From a checkpoint of a small image embedding model: moe expert_choice, width 256.
Rows from expert 6 of block 7, named by matrix and row number. Rows with one number belong to one neuron. Each number is 500 + 40 x the weight over its row's rms, rounded and kept within 0 to 999. All counts start at 0. Numbers have three digits each.
# up: expert up (model.blocks.7.mlp.up, 8x512x256), inputs 0-127
# down: expert down (model.blocks.7.mlp.down, 8x256x512, transposed), outputs 0-127
up.106:487484514561493515498494540573570555489475501397525550531526539518590512546433523570513507438441482467454506513506529498503535458571432490544513522492459541547507449478546508441534524537497509554476505497450478522581428442481503513503562482463498533481496518505555496601503488443530493550494540410485473572395512416530508504505474459484485517449572473541461535550501533524482451475518
down.106:579478459510543478548509531449516433540487527478557538498472481494573521460512482491513561438502544449538465505552494473536497458539540590523505415497486454580556462537471533520520591490482540513490561500447444456538553496401512543492563511481497512453527483551479564534401529491595498470445438574475547473484488548490466487449506493518505465554453539470441503492476509521490571534436
up.107:555530556444477559551543538465488467546522453510514540494496523424495500440498547466425460499491468482456468462500525503451472411547449544498477436493411507457506467515510493478534524467525522481556531472502550458461494483543435510527376569444487536537537424498524533434486492473510537533505520546573499499557564549458496492526465442519554516458455495501493504512501535548550515494512
down.107:533426494395487462530461523542517453482547433547521565463513453558547534452521520465449472458456492436577478575490487516492482497509567405446514514486450464547494475456564441580535505533514491472523501618463488547516512509523530550491499473497489498479558567496508519539509502488513434561497475446479503531524561465456553508481476488575508550536557596550420490486483567544477544519524
up.108:419484515570493566489511452408471478548527536485505587439460489558558486448464543490424449510521557612556549532484459472559450489473450524504493540532494480435532452571527467448417454516500483461577575556477473486552520522467522520468556534550502546485455518555538473472486473514488487488505520523540521530539495466487492461515520516442542588494511517519527483472522445521496508497518
down.108:473510534422545529505494497418515501465504520541529548529489537518461495447475467496513452510484500575447478507455542512519510511507421445539518559485555455561525553483458468483478492482530467540465431440524525478515494540532534557503520491530509516412444568481513424487454511531464504468520474503521417552414527645449499449561535534464496538485515412515533584511503517493510486490561
up.109:536482459519546419517479529529574450516443461452501517575478476546491545437489469424483513557542495537460561504510493539508491574431592539529502446451532569523549471534487496511481523418542419542487459507489512463422450491436495510529526533444511553467562503552536427490439510483494500493515518481455501552471507480547553517406502544445430481498487534491566512528496506519520493495517
down.109:462477462520520500504456463434484504488496468508559560478545492541549502526558523456477588550518538553481532472437474425473487488554462503479519474510522491511534501449512462578494457529507528492475569502549470563497525520500436562508549533520516547524567469520548483476539517528494443472532461500484478424481459515499439511596382493497546472469439424480503453543548466454558501497454
up.110:516494531523438436433508517546532512524496407590541513484456542505554509531515510511549454488529522551494569524434534502482474494501462430427513515446476501518557496484466509525436496533423543472501582532463489516531507424508523535515523511452460490509491554522533605492488436516541536446445505523553458534507469543443419462533516539408489495483570525473478540427463602547511612501453
down.110:595537478519509484516563474509462513545461480484524558493465456528512471529524417468498519538513556521462480477449451552488546440568508526555511449485535440423471426498492502469443449562410540522498514479487531469520464504524537550536442486479537482535403508466509552500574537587467587491453510510534555482503481523477540455456565445486484548548496442492470485544457534537486510498552
up.111:516514539491517554511401539516581539516455575470545458556466492565501627514558545518516433488582520606559513554510457519451505487495561496505528456499493508451493445369597516488506541517547498517536556552550499513518511545523501510530493482499481534448506504515451493496483507496475503465487470534568509416505365512470483478486473512488537541488569457463473565460433510430515462498517
down.111:467519547533469396518502458499488479524476492543502539520508523421516482478555538483448529478394499520496507508548519477535518421577526430556461474489498544527477515536447486538541522438496506525487461476529531404471495441530459484480423477529478462482478508500475472574461430526485459546503445438488499522526553506453531495456476491551578409515462515505416475509456494505494509533456
up.112:438431456448488522526408484538470500433565500540487480558515488526469491421540425483514476506516540639496501531514476516459462441489470462469481472542421522494470452483506480537536477467442512495578511553510514500486471463544535459557470509498533469455480465463449530489471509488528507468505483480496499526501480504521508558563505509518551521503510545497514519493448448500561416466483
down.112:497533461451559475529565500513563555488451391509513556547507476471497543506529573440510522476516481491520504401480484474456509498484519590516521460512439569449570465520473496496522529467523453541478472491458469506433511470489555469449488514483494459551542428428513540487482484544553508487472549494483468534502487470512500497540498500523548544526498505535547511514436535496494534506534
up.113:469502411525557514461516544511531459545490462518461576546519458471537493465523468465509478426498457534530571510498547511532526510528484519581515444548493555475415450564502429554478492504477506514480479512477517472504567497572511502487472491485434523530465531567479521455491635488468574563461499503510467459524431459516502487529558553480517438556403515445491493480484532463541540461566
down.113:453540601513504505481480512513578502506482526550490499525462520465494537506514552554483464579488423523550506545488494554489457481473425485480548495467520475446486453504552524474462520464524492546435514488533543510492459599543528451542499543485530550406533454478497540482444467506496510539494551463493467540413459487454474470430405511499455526565497510550525479611450452481449545526509
up.114:537515536445482551535546485435504478527511448519473505496524469510466494451527517491520505467428541553502530509575495511409487522485517417555496575494468506550503482413511579525535566563548472412460497509457507497505509519486483529461558506536468415469543495459543504498547500588564493486449600557490519432404498502424472407505447502560460436484438478490519475532423490495469559555496
down.114:529521489503440491538515455491493512472468530560455551508424490477550491494481451486538450509643446509427553516513559445522488465500568527503514551478524551498520512529515505539575490427482516486553542541586455475589508486522518433526516504420577599501457479460507589484476523442458547454509461459479459493501504488474582463496488444478513557554502472495544465541413472515519421539546
up.115:522489372526481513544509480477496488454528472473501602449537460522431505424519512516523503484525521491490496486483573528424458558469535437497561510532493523521507508456472412454479493465472543520534552529491559550512514516520481518504341484527510545470541498525484545526493535490469487516484488464530517500510510488570506522605462542444454495516473461448580604485475556521508527483445
down.115:463544501578553497507437425521455486504484516498470466450462536441486517520616521487448443506547476518439484461470520515498540492496533493510475525577546474598438511461508404550505561500531466492455563412480432522487515473480508488503527510488600540467462499604538457563471459432481542521505483557563511502566479460500513487557525493530504528478501473495523549439528442441536502485451
up.116:488519466446534505582480474509490524526453458478539485432496462490480462462515513480466470531516529504552506549457500532517502498475484475522551485411499487417574519541544454486483437521542471564581541546549506492570465456473545487530453510495522523334528432508490476493482554476485492531441504515550566452498493483486517491511462499431479489514466492445506540481468527504465584524463
down.116:534579492481544460459515555531490593492531575528459581458554516486540522510479488505495531522522466515513456528461494500462507558521513468568488576475508515488502447529437472517516510570544466511404465496462578575428442493588461496530457485520492462538509463511486477511418435432465504510489482507484538464552559426469519494541516548500430480454522549404628423495533559516517473480490
up.117:512495443521518512585407525557526378493475468474483515454526499435515545549459499530425463476419515461393472532499496504494466524471521441544465491524520546502470502543431536436487591497431415496483532456400500554484489512557493465476533480528418493412500497456534509542475459442551539522508520484530527454508508457531490410470480530509585457467567451515481445477467449560494473544498
down.117:505457507462445519538573464393369572494451489531477469511566515504510454538502437498498514532517574561538539529497549545539508582389456524450516503515558503528534574458484523516486473463503548514586541533494523510493499494442512483538445526458493478495440470551504524437510470562572454481433539472468479493464472509531482540460555568499476508524420471450505572511495515600477469486432
up.118:510489465494501481515556464525485552531477448461529488565478539522465519530500535518468512506522442442476567540509485466543457496475502501446482519515418478488533573484460515544515593534480548478440519512491506411523507577405482482480529527489518524444469449497527569481490469482470478500451500524504541535524382409477472508567520484435518445497570485511483485503439501524514488443543
down.118:512534526507545495498554460557388492529537476465493595512504422460526465499518417513504467546491525576576445511444535478448531444484467449489495473484502467502531555534507519551512488564465491533495467574467485442526507476481440582505567520539444468493489512447519456516550469485531483477541572420535521505469519527499556541383405429550522450533517483462506477445533479558509535448504
up.119:514469578430502469535554522508533521595501520469466519561533501516502478534500516564480554515540459469522500504532541488491453481439485516511511463507516481587514532528540570453490454521517543507454482357494546491550511453515523450448499544473507542513549524513576531507463533512569547474513508535486543532493514494468573461422507510464539445531530482488392522485482477501461449477418
down.119:515532497512537598422503472517455548519511454495498547580551485535490495482458566529556511494518490526513500463454556482556510518501497488493587536448485542490538498480468523532480576505500465431463520484483393514529431584455570516498513454448516437522525533545526499538577508458560452459436479511440539524520493480492527477498543492475473496469497483436541504520554489506548533452524
up.120:495450505502514511525471500504418441533522444480561487532514420545500485486479517455510527462481481529490491566547514536551516553530538456481448495517464546560480460530464456538553470451505490501524518562492480484510502491521530478556476429519528519531486479450532585472563469460514487474558496505544487479498592559539464520545505579525547474524499462542675447448448468383429496567527
down.120:534483473513451403487490535489448461557468558519430543512489500447480450486463541524561531502528494512439531453486408564517480445515480477485516509488492492498487548444513480457542478511486547555571507532466484483475508495523516553475583511527515550513478501477505526411497554513507574484523523503511496554476483470540455444463458526492549494468425462518486497498595502592509497536467
up.121:481437539508485507443523425513450545555514484555424472523484507531496523490500450532503508480546553559507605509465484490536498461538504503433534426481560472592517547535515489551531460485465537466460523486520516561433471528510503476416541520527540451556447495464602505465532472491469504587459517404515549439550478512526497468506452506558499560485551592446509469460537552460404484469488
down.121:472596508446497508489498513548498527533508536479449584551511428421514520481458495527475528469536532477508496456547520488525464556570500479482457510580489469505511543478467494426510570483517543504450502475505522496525430488474508474469474552576540474366571487474473526499551494518470475508523518507453481521508515480533514416528557521485384502511513515589530458452513459472544445499481
up.122:476455577494495473576446470468523509490519505506470457538563418448550505518442465455566525509463571581447458552505494486427557508526459498586504525531533543493424551532525543505515452550457522520466478551563442471508476482514496484461519529527552491566532495551425525477526495550551492510476572467447536512595434453431550492470488523477453500536432468549549470498540537534451512521525
down.122:570559542475519434420539530513491536573507434509552455523497545477506486516483479491537511517485501480462450450403504568598562473455512468439517468417443514538524520563499490476541471433513453479504471558526522557543556495459480528467448521482536553490480586477532448471442527483578452538568517471605553512488472453554449499470520562414543526460467573527491508551486582554501485482526
up.123:471532481420472444460450477498568548523491486545442500537509494445421521546476516476470482521500484494508539556487452530514446483544535486472472560425550562459542505564498443488441492489455509525502540481474532483490436533518500546503515459442467530451515555516538391479504531396474511522473505466540534451504445482456570591567510423488521357500492561478548573522546514469593487497521
down.123:547483532575460478500477529506551464533495497535518464474513557443446580532467477457520480495514500473533475474582424454462521463498510467452470470534438481490509555521566475514559466474544533416463479507506476496451467580486402557491440479506511590513447488443480507466550513453557549419511532544543491448382567554533508525449553525532495491498510510518441474500528567478528437538545
up.124:518522508514507483426510473497453522514494514530487503497464557530507521466552525461489535435539502467517464517493518460490475547494461458469552511511449478506553498484536403507511500494439521530504475525509499515476451532536530522548500504471511461451509489485474543506549481528547462501473520467595561464457561466482470576535519498504494548492454505503515523465559527580566493533380
down.124:510472492518481537542585449568510574494462462472468473415482557458541465496515454493470433480522522520503513401482549517471506370526530539541588512518442529466493463521543491486520516498566537520457429476399547502519460488462583518482439517422448528514468460457504522505459458558463573464493466512518484538484530535518532491501514487558455472442545458507569471456476570452508474454549
up.125:545530514549496459470478488468523542513535490522576453485523483476530501533551429503500535520528495503507438498454497463497543497506558467404517515460495489484403462504507467496468489473468478489468485474472580445499491577493478471429500509571480532497465547489516489427467511514505519547440488578503582503437531471456527486397456517570508444526564492532565547489498504544491607462494
down.125:479491551473523548563533456462529440491502477427536483490387460489502472495538494473491529521517503497514545500498486584498503465493437434539515500495447504506511522461495546448556457485427497566557465550504525473537414492517467515467493530499504480501458523442471482477526481505508502515497495453498516450543497442516496469471476474457463531522487421489518492495548540497485604445537
up.126:499502496458467469508551572448574503504533534484444461508456430504459561538472510547518541558488492518472574528507570521533506507527496580522475407540480464488524484469424471542509555530482482474523513527529538457488558456482569526452468434519467517494487522489560520549515492473431497544449573462455496572431496419508436434526550559481488457529522506577513486499462565551496591436532
down.126:516464509559536561493491508482480545488601521542560603443507450522520504549552473521559455503450560506532454471498487455521472486487515498492511458490480434500515516507425458527466483483460525533484465485493486568504481487503535504507499447467556496470499431450541556474490502487524480560574609494487447503507519499478498432468447432599485471499561541456464543492482517490618507478541
up.127:511563540524523511523463464510454529521460447484559481534541528485479561492572448452484487497496537471409490498523506529543477444460503496496550461551488474538576505505459482530430517570494502525572449540424487500502534477449489476515514489447550452499570536537496523515439538465538477477532546490490490488507476559481480550541505546528508467408487500464523519507461456475545465451515
down.127:511460515461468470495467515509483554472497470519501524452503502604435489557501472522515471539459496512461533469514530506441477489500540564524610522504473546456524458446477507453484482520556478525499567500583484510472422535471506578505580457499449526613463457492517450549464501504559512498506493505453484516520571431508516462418447561488486434516444510470480484459516544469514487525494
up.128:500564499448511460485548459449537461487505479443515518519498436526477581576477529501546467535448525482516504496432543539542524468493429486511496529483485451515489532448507519499439553570563525533622576525458513474437516383534495506498491417473510451465526455536483514506492461522522504567522564480484528441527543480518565565485424535523575495443516418494499421494531482506478481582461
down.128:503492549524533460466433515522411501509437542575461532527480507459481512548544477432434500534478531463480499523463523474464463485528487507520540526521555414442464516491500405532504434466555498591554482380545442512538516542479461483504499524456486524490544462466483513481463485471448481557451462440497538494476528527498548441506496563488535539500523533521561579502516513529505437523528
up.129:505512421458498473501526493480558558462517522459556475468423479525534398511533534478464478486532506494501561546499424515463583468487417495458482559497525549429484524539477449494534546508507421500490549510497590548475526437545459465475488480485529507481546514541473558570491560528508501445509465459554500473529469563530433545513471530528529436438497476575480510479446555505552485475444
down.129:518448497411583474526538503501538508558517398462513494479542520448487549469476486535581412449480489473468493432501514523505505510468532492503509554530445478528504502475490538499535494482538534489467387480512513489511506462512569509509526446519453526508542477557546541487521533433472514553481621456482453483468529487510582510512586491433539520550430480522574528530551507529485461523553
up.130:521455514518516435472470503455628484515500470521545501415502465382477534507467499563556541540529505551449510501451468518478496506555494557545416542562576551534427490485511530562480533505464547527504614442602521499520485524525564563442483442458470482533515453418509498439495529511503460496448467501532484438462468492507484461536512522504490472445542461525512523484493432449525508510536
down.130:544543515515511486544512505465447572522496499549508549489532492454549461570534563469401518549498424529442535467468461567548490549459405541496494530525460462459520583498437518486472523458474511478500529523422486524471503499507499483538533577481497514444559500562510516458552429495474452492513457486495626513505481470531478441476527542512549484477459502455467582476492494603421438493469
up.131:509500470553483493429520480493406460502517513535537495550547479492465489527516466516426511566466523442492520537505501529518476492476504533439507531547445607477625522507492489480478508472494498508532542460470559534490464441473517449544457519469446495477475538504503486431497509457511512533453530552479482497481526504580530514574460535499498462537471487519545564493480468470540453454521
down.131:464513464445547557571558440547483516499536478448475546564618516514514532499459509526503454470547490491483521543546470494514477493536435484498518428526538487494483471470562526534564526505479505445508611488476492537565593481504521523455496484442505515513466544581474484557470569536534454516504453412482443415518531542516501508519500492535550508505524519524492482505477521440473506420483
up.132:462479520523495502539502430550531489568494485523502555527454509548583431484440501527532460549506410516523590476481556510531450487413466514458479536477475480472491423483603543492585474562527585461523475540559453499513515440516537473492461501528482517497477529471525419534519463485444503574488469511505462492530497482497477497472483475531554536535540472483529490501450462473501449423493
down.132:496512493506508545500414436533570368534534533541505485426423448496512490557546440454457509484569491490479501463450538550486476463497472452513540517487518531504452586488391543491545562463464493463423521487529467464484475491463538501500487357545554459459492564559452493420538473520495501528458514468540438479462523420523553523542508488540521474473525562453582488464511496467470550472495
up.133:612481484436496522509404567468504482430551533473466448516582402539535566502493492535507463528422554474442518460505562506461566532521422478552527496479546508424501485465518489515514493433480504448485480447544490537498493492469462511490493496474574542513531508479511498497424549469516496538483525439452525477491504529504476507486528519484475635527503519469491431478491575560491522555396
down.133:511495480466519511512512472520555564542524502529517410486530444478516560482488513482481497547512549495457500475475507503423490512531526553431560483484501542474482551496512502493523407556457448495447511478583456542450463568486500504520520457493460510356533511516569427544470409448490465504517538516500452510476426508446512429503500501524493514435470506509534516525564574449503458525454
up.134:514566535448491547471536441511576454429543469502564473549556512473502572554516519454478497513468458546597508443480511468565500452523579420429494476550525466471519508564459486511449501478548465509513457502568503502498588496483508443464549482518478479580485525505535523573559547580554500533478423451512416511517472472494481552553508427513538515400455513460447486460514421510542514430541
down.134:497502458531531446502447508442597514492467505533542505450465488557476455466438488545530509508516562468505532545515477500530496466424519421560520495509532525511501560503525514489479513526495482482536501534563455561440548477452553439506535504549522520520472564446528420557499506542523438531586495520438483443555497498474465554460490503476490448551544530454550488584395454517464479548541
up.135:421538427531478482482468415488467496520493477486405480508456478449478586542486487496540599488494416522498476462610563488514531490472505452430481498533472518488463499526489547528500491519479475551476525542493470515516515505504537485503487470539518477470488436468596481449466473511410516531467432480535526497526553476534439512486456487476494496479519497498585482472520513529397537502520
down.135:559554648533525409497479452453515529517417476548545501475435497434501492515554501478516475510550538554411464539484524543465549389537489468507504550525535518486405535472503439486541487417511487513485484454487514510464471483397502550522427490428506540528514556509553519465495519493484498501501444536483486452561457465503557480489492530489437419408470479558497571509520526497512497450534
up.136:480491469499449468548451506463569574519518564504423513513543524474549492477525452544513511496498514453512491493524501509513501501535493516470475550532531499499520530498550484442426452521463480524459529504469529462560457447499468467495422516502441508505529493504537509511500501468548466502496472542500461441564501484536531543491520510557506473465522537479494502472481543445423457579494
down.136:635530476510483553546522522532424482507520434504468445488539476457500489543558505524545544400531555527509516438476565538519466421459487459554488477404451477530490451489521488531496467512472571463500513492458478598456454553509480482507462469526485478544538544421516488510501498540534503545468496476538508526533503496467538450560527470507482495484419510504535528554543512505556585497477
up.137:512521491440391471377508510509521530524543497505535493470455474496533516500488578514527439522571514459497546475463550490473552503503476556497480450419577471511492452534454512448450515488465516474524499487517541446451473488532505513470491518482523532460551507579477536465469512538526538544515422547511524432478564471552462495537441482469573471504514529494517469523580502466531552478533
down.137:478485477482528492532521563552420508490534490452453470468529493434464546512565526524515533481484494487540506529493522505554481556519408472452578536510491426534447493492464466532502462465547444582494536524519495477529517474481466529481484493413402511569505539524508493544488468565450441461463447456470394523485596462471515476439578434508498570520531541545494491436528500526499513421525
up.138:447511525540484526519502462545468479471467468467536579476570506511534486524496533484432502425516423470551454480502572405499580483566470562473488496521471538434484505519546537505468491551524490475492523538494536370523534508509436487518549414510489526473534559440546475510500485549580507492478508487544506453561501498532443531520432536534492479442420513479511525443481480528496498525507
down.138:472555477442432534545458469476498498563536488520472530521500507427509472492467481485580510432457514463485581475540528547536487485518485478507475600477518486463423485523502435486527522498528482545502503451535508458411504496472546458507429544480498536478551433451587458511438475486505480492506555453515458565485493558484511529553532520470450527533561485536483424476490431573498600497503
up.139:480439512509523558546476513479553528575453532543498433458464488547531529502517442489505425543535503436436493462456358519528497476531539495489491515532490508505471497485566482472551502551548527513488503433448561527482535459523504524484617497453464433556505493592516456540553467530559534517425473513481533485463531489504547510481495535522530472513456514513510534451524565477472475498431
down.139:519632492496472543481488526443456533465482467541454429443525473551491498511575554548472450601479430499521419459511533543558501507526512443478555449474487525498517502433485497500432551568527532489466518467513480454491504424507575522440465541521555478574517455548526486531527572562432493531528525497492503497463520418417520446563427535481456495486438514492507523442517517530502508497470
up.140:412631511509536520467533512552485405488449448575510472498483542481464564469486542484537555519520471464526475515519578492474560558491490483449423491507452488479502470501544440601429485484484515512462488483520495491538492541496464538551530442444494476512441499545521437480535517365488412536511495490505507478493448511545429552504476523525487443499472478507481459497613539550471490441563
down.140:438499388473503507480496508526470544529491449553492461501497442548455501569538476519460481488500469434496465478549461548430451519502508524506453553470455460433462544503501448470501484458442460490546506550382527542468478544441559482480460473541532532576478469540509520471509553584539553455521501505494540470502460450544578534545506456579496515563445500534571541516461515478485484506501
up.141:485533532490486522471538461559460481451527482607453500483432448433434559441544571536510491526550508440442454418435524508562499512512454517462509482467524506555552557520513483458537466507544501493405452503521510481499460500517517427550520531555471524594459525485535497467519483479466499535483496429494499457544470523608537524493577499493483507539447467478466547446511531522496486478498
down.141:462522503552530417489522489535540474470465523400542529503547487445509564578459505493477466492472481469481540526504471501521462550515551570483524486463477455517552524527474522530507524545470428487533597476454460499497538496527543408526563517557497518493481491459555426470429501513549588548532522589483529434457485500425539452468457432494505476496436451520517407519494498484528504491498
up.142:537516540471504528478519469474554520562486548492428444482430445537508493485443529499506452461551525493538532498402504453437554459543513442486463460486521456489411508508457469402425526488513478481538560517518559524475542495484545522471520538468450495406540514532395547509437561511527519415536526483539469536477529495524468501477434545526476569495432508540541549447512542502587491435483
down.142:478532515484411521542558482433520525482448450525492525473543517530493458507558575500498557496449475439524510490541499509491496600460425575533489433447582441467475501545504573521481489500547518540501511466474489487472486468499532518559518563455467606499503483556538477441485518573486443534545503530491519498389473481472513495519506490500533515464467546442503519482511528519557524572524
up.143:564497457486513478524489499474481517467460453525562520410543524511511487385563575551446554565548491529527510495519506528468496520516522444564481502557515435437504542535467474519484467458481517499542495546419516532381569505419479519487560507530535482491507539505461523477479469516497523535390473534500534445549464462491487500513455495526492498497526487476462477507556510453497454531459
down.143:445507393494608479473498579427449469530529553533492505501449497523485532581452503492539533547440493482467481481582476581486519461552485585477484525450512463407571511520509536516494506552481436516467519402509474528482512513449502493490437495547484478522560490502537489515463460521526478533585597499476489504423493481520529538501502522465502503440479493564489542497495472478485652457560
up.144:539492563531483537448518469515533459551527471534519529538493492535539473518500456409489504500449468497454507463474507471441540527505524482525571457413544511517522456502502435521548535486527539481525523482491490576440422568449483559522532492512400475454517536520507527481441543540433538514555444513538523537460491495549508539461426483554493517505458543535467503454524506415486537511494
down.144:497507511430572530453583508459463522526465537547519478477553563436480609484517464511493528449467514446559533499531518381563499493526557505436517503511512532526549572564465596527536467546517500551476489581506495527469451536455460468546509527562519516412486531509480496544495484502467442492501485528481505509409467491535474474529452533490512494515521507538556465495452444472489459504445
up.145:497448442535477488485493546481464439454505559511520501495481548506539524470542521511533581541431439503495480433552502472462533508518492489544502478505492541508498515486589510496531468459538475398492523476533496458542462524537493572507509493532482498516502427539492579500421451477477487477568431565458542472494462550526499559519500530517509533578554446568495436466473521486525453517427
down.145:536456475484499487543483497481498550444468503484450470521521449516524450448535483529559483482442510522419518533456535511539480505569566506477488548477458489498476517492503535510489474503411503463476481483553502523421444406427495452580552510493546496546519555438508450512480561483504556542451454480581472607529469448574489506522466573505526517469498458472502539410452450444457482458521
up.146:578583511519460569489491525546551459506484473538481534576474478579464578511470532466444511472544554519569516509486523567547492471496532540507531513548446512379510439506551470441495484579475529505429582425476521452511556406471535508419429494505470500536537446540483535528541459493512511511472553498489491442485489507497456493441480488518519492548498493483545513467487474491530488471583
down.146:469468527451466524508444556501480534561483488529445486544477454471494482467490467460495513534543470477526484511468517541463482399466508447528541469522522478488497478542509453523516502549511551566526539482476503495529520516540429531544542421432563540523421519512551449512495553545502477577503495501567452514531570525509513474543468514481583489500522467483569568542481476457478506534490
up.147:551493549492504462551545555483499556497496420507498451504459510561482526513550483472468467509524458521521457510500496502477571470544495530481503491488426463388482489557486517569481536471427458388470517526403457509501515547536615519456483522513452527551467520559557494480493553487432487535509471488524398582511528528546461522404502471499494489507543475447472521501462504491531492474514
down.147:500507535490447520443433436482528465485496559521453552457453566489590538424522543464502602523543441502496447523447526513520488541510548610474483448504490500512521488521418384441528527524497489474435499588523391457510540446468531467512549519460485495536424518498574485545498560531459454542442563486408458521532482499484537497551429470529476471440481546519411481480539505488527505518519
up.148:529487481488558501480505452508531505553490598483572458491465529493415521569472479570453542494571521509511490518479490493553442613477523507407504502542585471507563525453475447445522521537486477496463539509511525524415507501497443551485495519475414476484446509503508432447508511479491467549523526462425450494473492502524491467516475497511490479471506545544491485469470453530496523545440
down.148:494489497529466513536512455531481420475459427522466576544469560474515472524475487505502525460445536498486488511504486443517475529548480480493523500504537525496503481501533438456538375476495492521532454443438576537548549471485582555539475535515495469502398483460401474430484462530463444525478504467451552472444528580555501485450546497485506455483458537406545513504499527500515436506533
up.149:524452511477465414556540455436493456418474465568462555529530516481492527430463416426500461487539466461466482395491509517495440461501464437483543545506504518464493540516503475500493545498434440515495464500574485478477454551530426493599557506508523502450494497448527515478523549477508529481484499544578443513489512612453459505486468486477522536544486462483468541536501551538522497530538
down.149:433491487587464551520507511577513415559443512470530543421472445529472462520483527510536482532580555442561500504498512516499426447479477586540479591494516501441555484515529465489512504487489528547479481535464494511537527488533526452470506496500465498520407441504492506481572439450496508564455488450490465493477506471487406533528434521518482508489612434494450517434456500474476546513495
up.150:545471559499513491482530510469531534522468457476487523520608513473482522512565560607491491500505495464557477453525467512473570496477532520538522505511542566508458552504464509457475547467406523503487533537499535570439500483401493552508442501449537487512449494462468419495526568504511457472590554487532513454518508479593467566457484531529489495507487429501561473454499472428515541470483
down.150:429491564551565497480482511426467439428527455479547474520503459517491464422502480580478543433476448533524508434501539518547464506506512480522457528582519566482535535433511453527448552544451474467443540447515432504580522510510549437577452451509486566521466475493594531482531541549514483546519546530499567495452487541458439448512461480513475480519518488456510483483493553448476551497486
up.151:495492529461493547533500488493607376484452448455485492567456545506531479475463501527438441495436447532533572479463408498444577527531514545564494488522457435509457474504472564539439491471547515495506452459559522502439511540487466513556508467427544496477548518545441470538501512476445523443512483499511451445482548559534626510534493546529527506420455470461575549528422495496535496428459
down.151:489543496473426516527419482426464514539496498479512481477519549489459410496424476515486526481523572522456562473464499447470436485484568476540431501528499519496475541477516495491518533490460520505533580572523535477495523490477542470540480518453456570567458415457555465530448489551492445563493506540456517455535555479406537494483500552486447484529516517495464496542524532549511515470473
up.152:548503531517511461498498520490529442541414509585469524498518527476587498457493445475436465559459477570508530541478482492479491478473453436529469577528513518482504533536512513574466548457460511555528529505548534506448546496477500503392530487564488476525533490470501494528527520489466537401524566570528490490456515482377512461442517573557469538522510541471539542488514552484526548501504
down.152:462522473450527537473531438494552551480469489530465487445494505523496459547483536555546500515530485532443569515453461511531483470514485458409477489545480531556490410448513519522460439515451523475461535487567536554508403417496484462504513540504509483499465542495462540513422464440492546563502513539452523482485420476561567518460486504515548488489497523425548460489521533564434535569523
up.153:528553412507390513474495523521505528467411460538465550513535480489474456492470461501483549517482502530502519504464483562484501579480478503550504451534486504549507567441535470491471505555548492456575496561563482510574478516573501435500530442453501451529530513480555491505464469475379551515517457513502507386493445525519459542494519515469517562502406506518470555496546523498505566459559
down.153:572517486465507522544431455549487493498505541492515523466436441531460516506468484545477524436473484459399571538532595474546474437534482585571459530515584485463494543507479516483454455483519528468409465477486511518499467513493503502450540467521513548471499494506576573527464540485554458445531514507493522455403504504481476458517609513453541509518579548524492447552474445497409456529524
up.154:517464435513523501524537506468536430484537570512466459464475476461476467438575554481514506467527526505468509545518494491497481512524540506507449572474497418486504465561484503497492502535467481518539609498500468479500505501536510528414510443556519578520545500507498476450498461514560513395513515515412469513549477452412516445499538558608530425489569483472450492543568450479517554413478
down.154:504488527467545489455515472520514504493513563449532494562448518424437480436475531509458504461564484534564443515534538525529497522591389394543477504489549464494457450549494521532480540501449533479605462465565483517492449538475481556440498560507515543471516476561424501519493470541514544495514410548519509535524445531473485544416481454442513452491504494516455460554478499464492483519490
up.155:500447445563487533488469570504504491541499438549486464421430504437494444561506469503470558537490529532488472509549474469539501472482544557430496587546511520524443484557504473448523472512513463493471497414565503509473537513391495505492445538476555554506521489517512513526517453529445501490529487456471519488549503534559519506591516539489398434473460483421546435491531469471516488509509
down.155:499523472473495507428477502484499518421490454487468483476501440531524515559527476492502500519478517460530504520539546564500377487530527545436465490529469487540477535533487537512465532501440595536513484536543441484569534544589502462487501478528472584486472523494381468472444502527603470456491536517518571524547456478530471450439535453513550502432517452481485527533490494530537456453515
up.156:491496508569531528521544575593478509511541473421482571529567512482483486497481421518483565434526529550543503402503514492485525470502497538459499496481522540524455551586415510465532510528552452446519450537569535459499430500524478569486519431457456538508505441477511474558472542499439514476455475550478514558493504502462600489485494597448467498495493497534512544455433566540504515466497
down.156:548477514419576634471519511502461448524449487483522458522510499450515476554622561467512511540520457468470388537458510518577538472503544511555455499490457424468422499512500585498544454539458481522526525499486493530491545480507542515548534486542427498518475524542556515512550551519521503519417496528431504497490568470496602461471441496500414518551549566530472520492460513510504479495439
up.157:524494531509529470413445510517488460500472530438566458544525465502497526499529490512501450541438524455478388411474491522466437477473500473486501515554499536538545489452487513520413452436499520565450583524503506498468559556517494539562550407522503498488554490536489457462489507476439579548449530541472535511535524529429556521498532537415520564537556481525538484519499484512561460494522
down.157:559547487491526522518528509519548527471504509522487489553520470503496502566477555464490571629496473465513528544473491506608528496543531550503399551492511501515584584530583526466506475537456501442530391536492513543458508488473538460559567523439481463476545440494499514426476492510457496482494508539510513545539501463508529483478472568498514509492499483444506550477452476450503431462546
up.158:461572492511497507426436523445505508529482538468435498505450504465477536461532513453491544520542490504477521489500511451529502467532541549552471477570564469484511526491546501566541519462558511516478528496389458559556588526502609552500511416572525451529500502539473496469503556493477494537488482493476540538530444517507527516407543520428464446509508483473467518570486515431443477484453
down.158:517468566503446519506514530497436463385569526497514537482527502470517486584467485493452413545527554469477494459507450517457526508531500539473566537540549488527510539423494479509430462511579452503453495463518495497537500444485530417532512513474442526441475507467500552504499478496492504537486506507519502528453501541509513583523501482622570504524490515593503469507473513463458491474535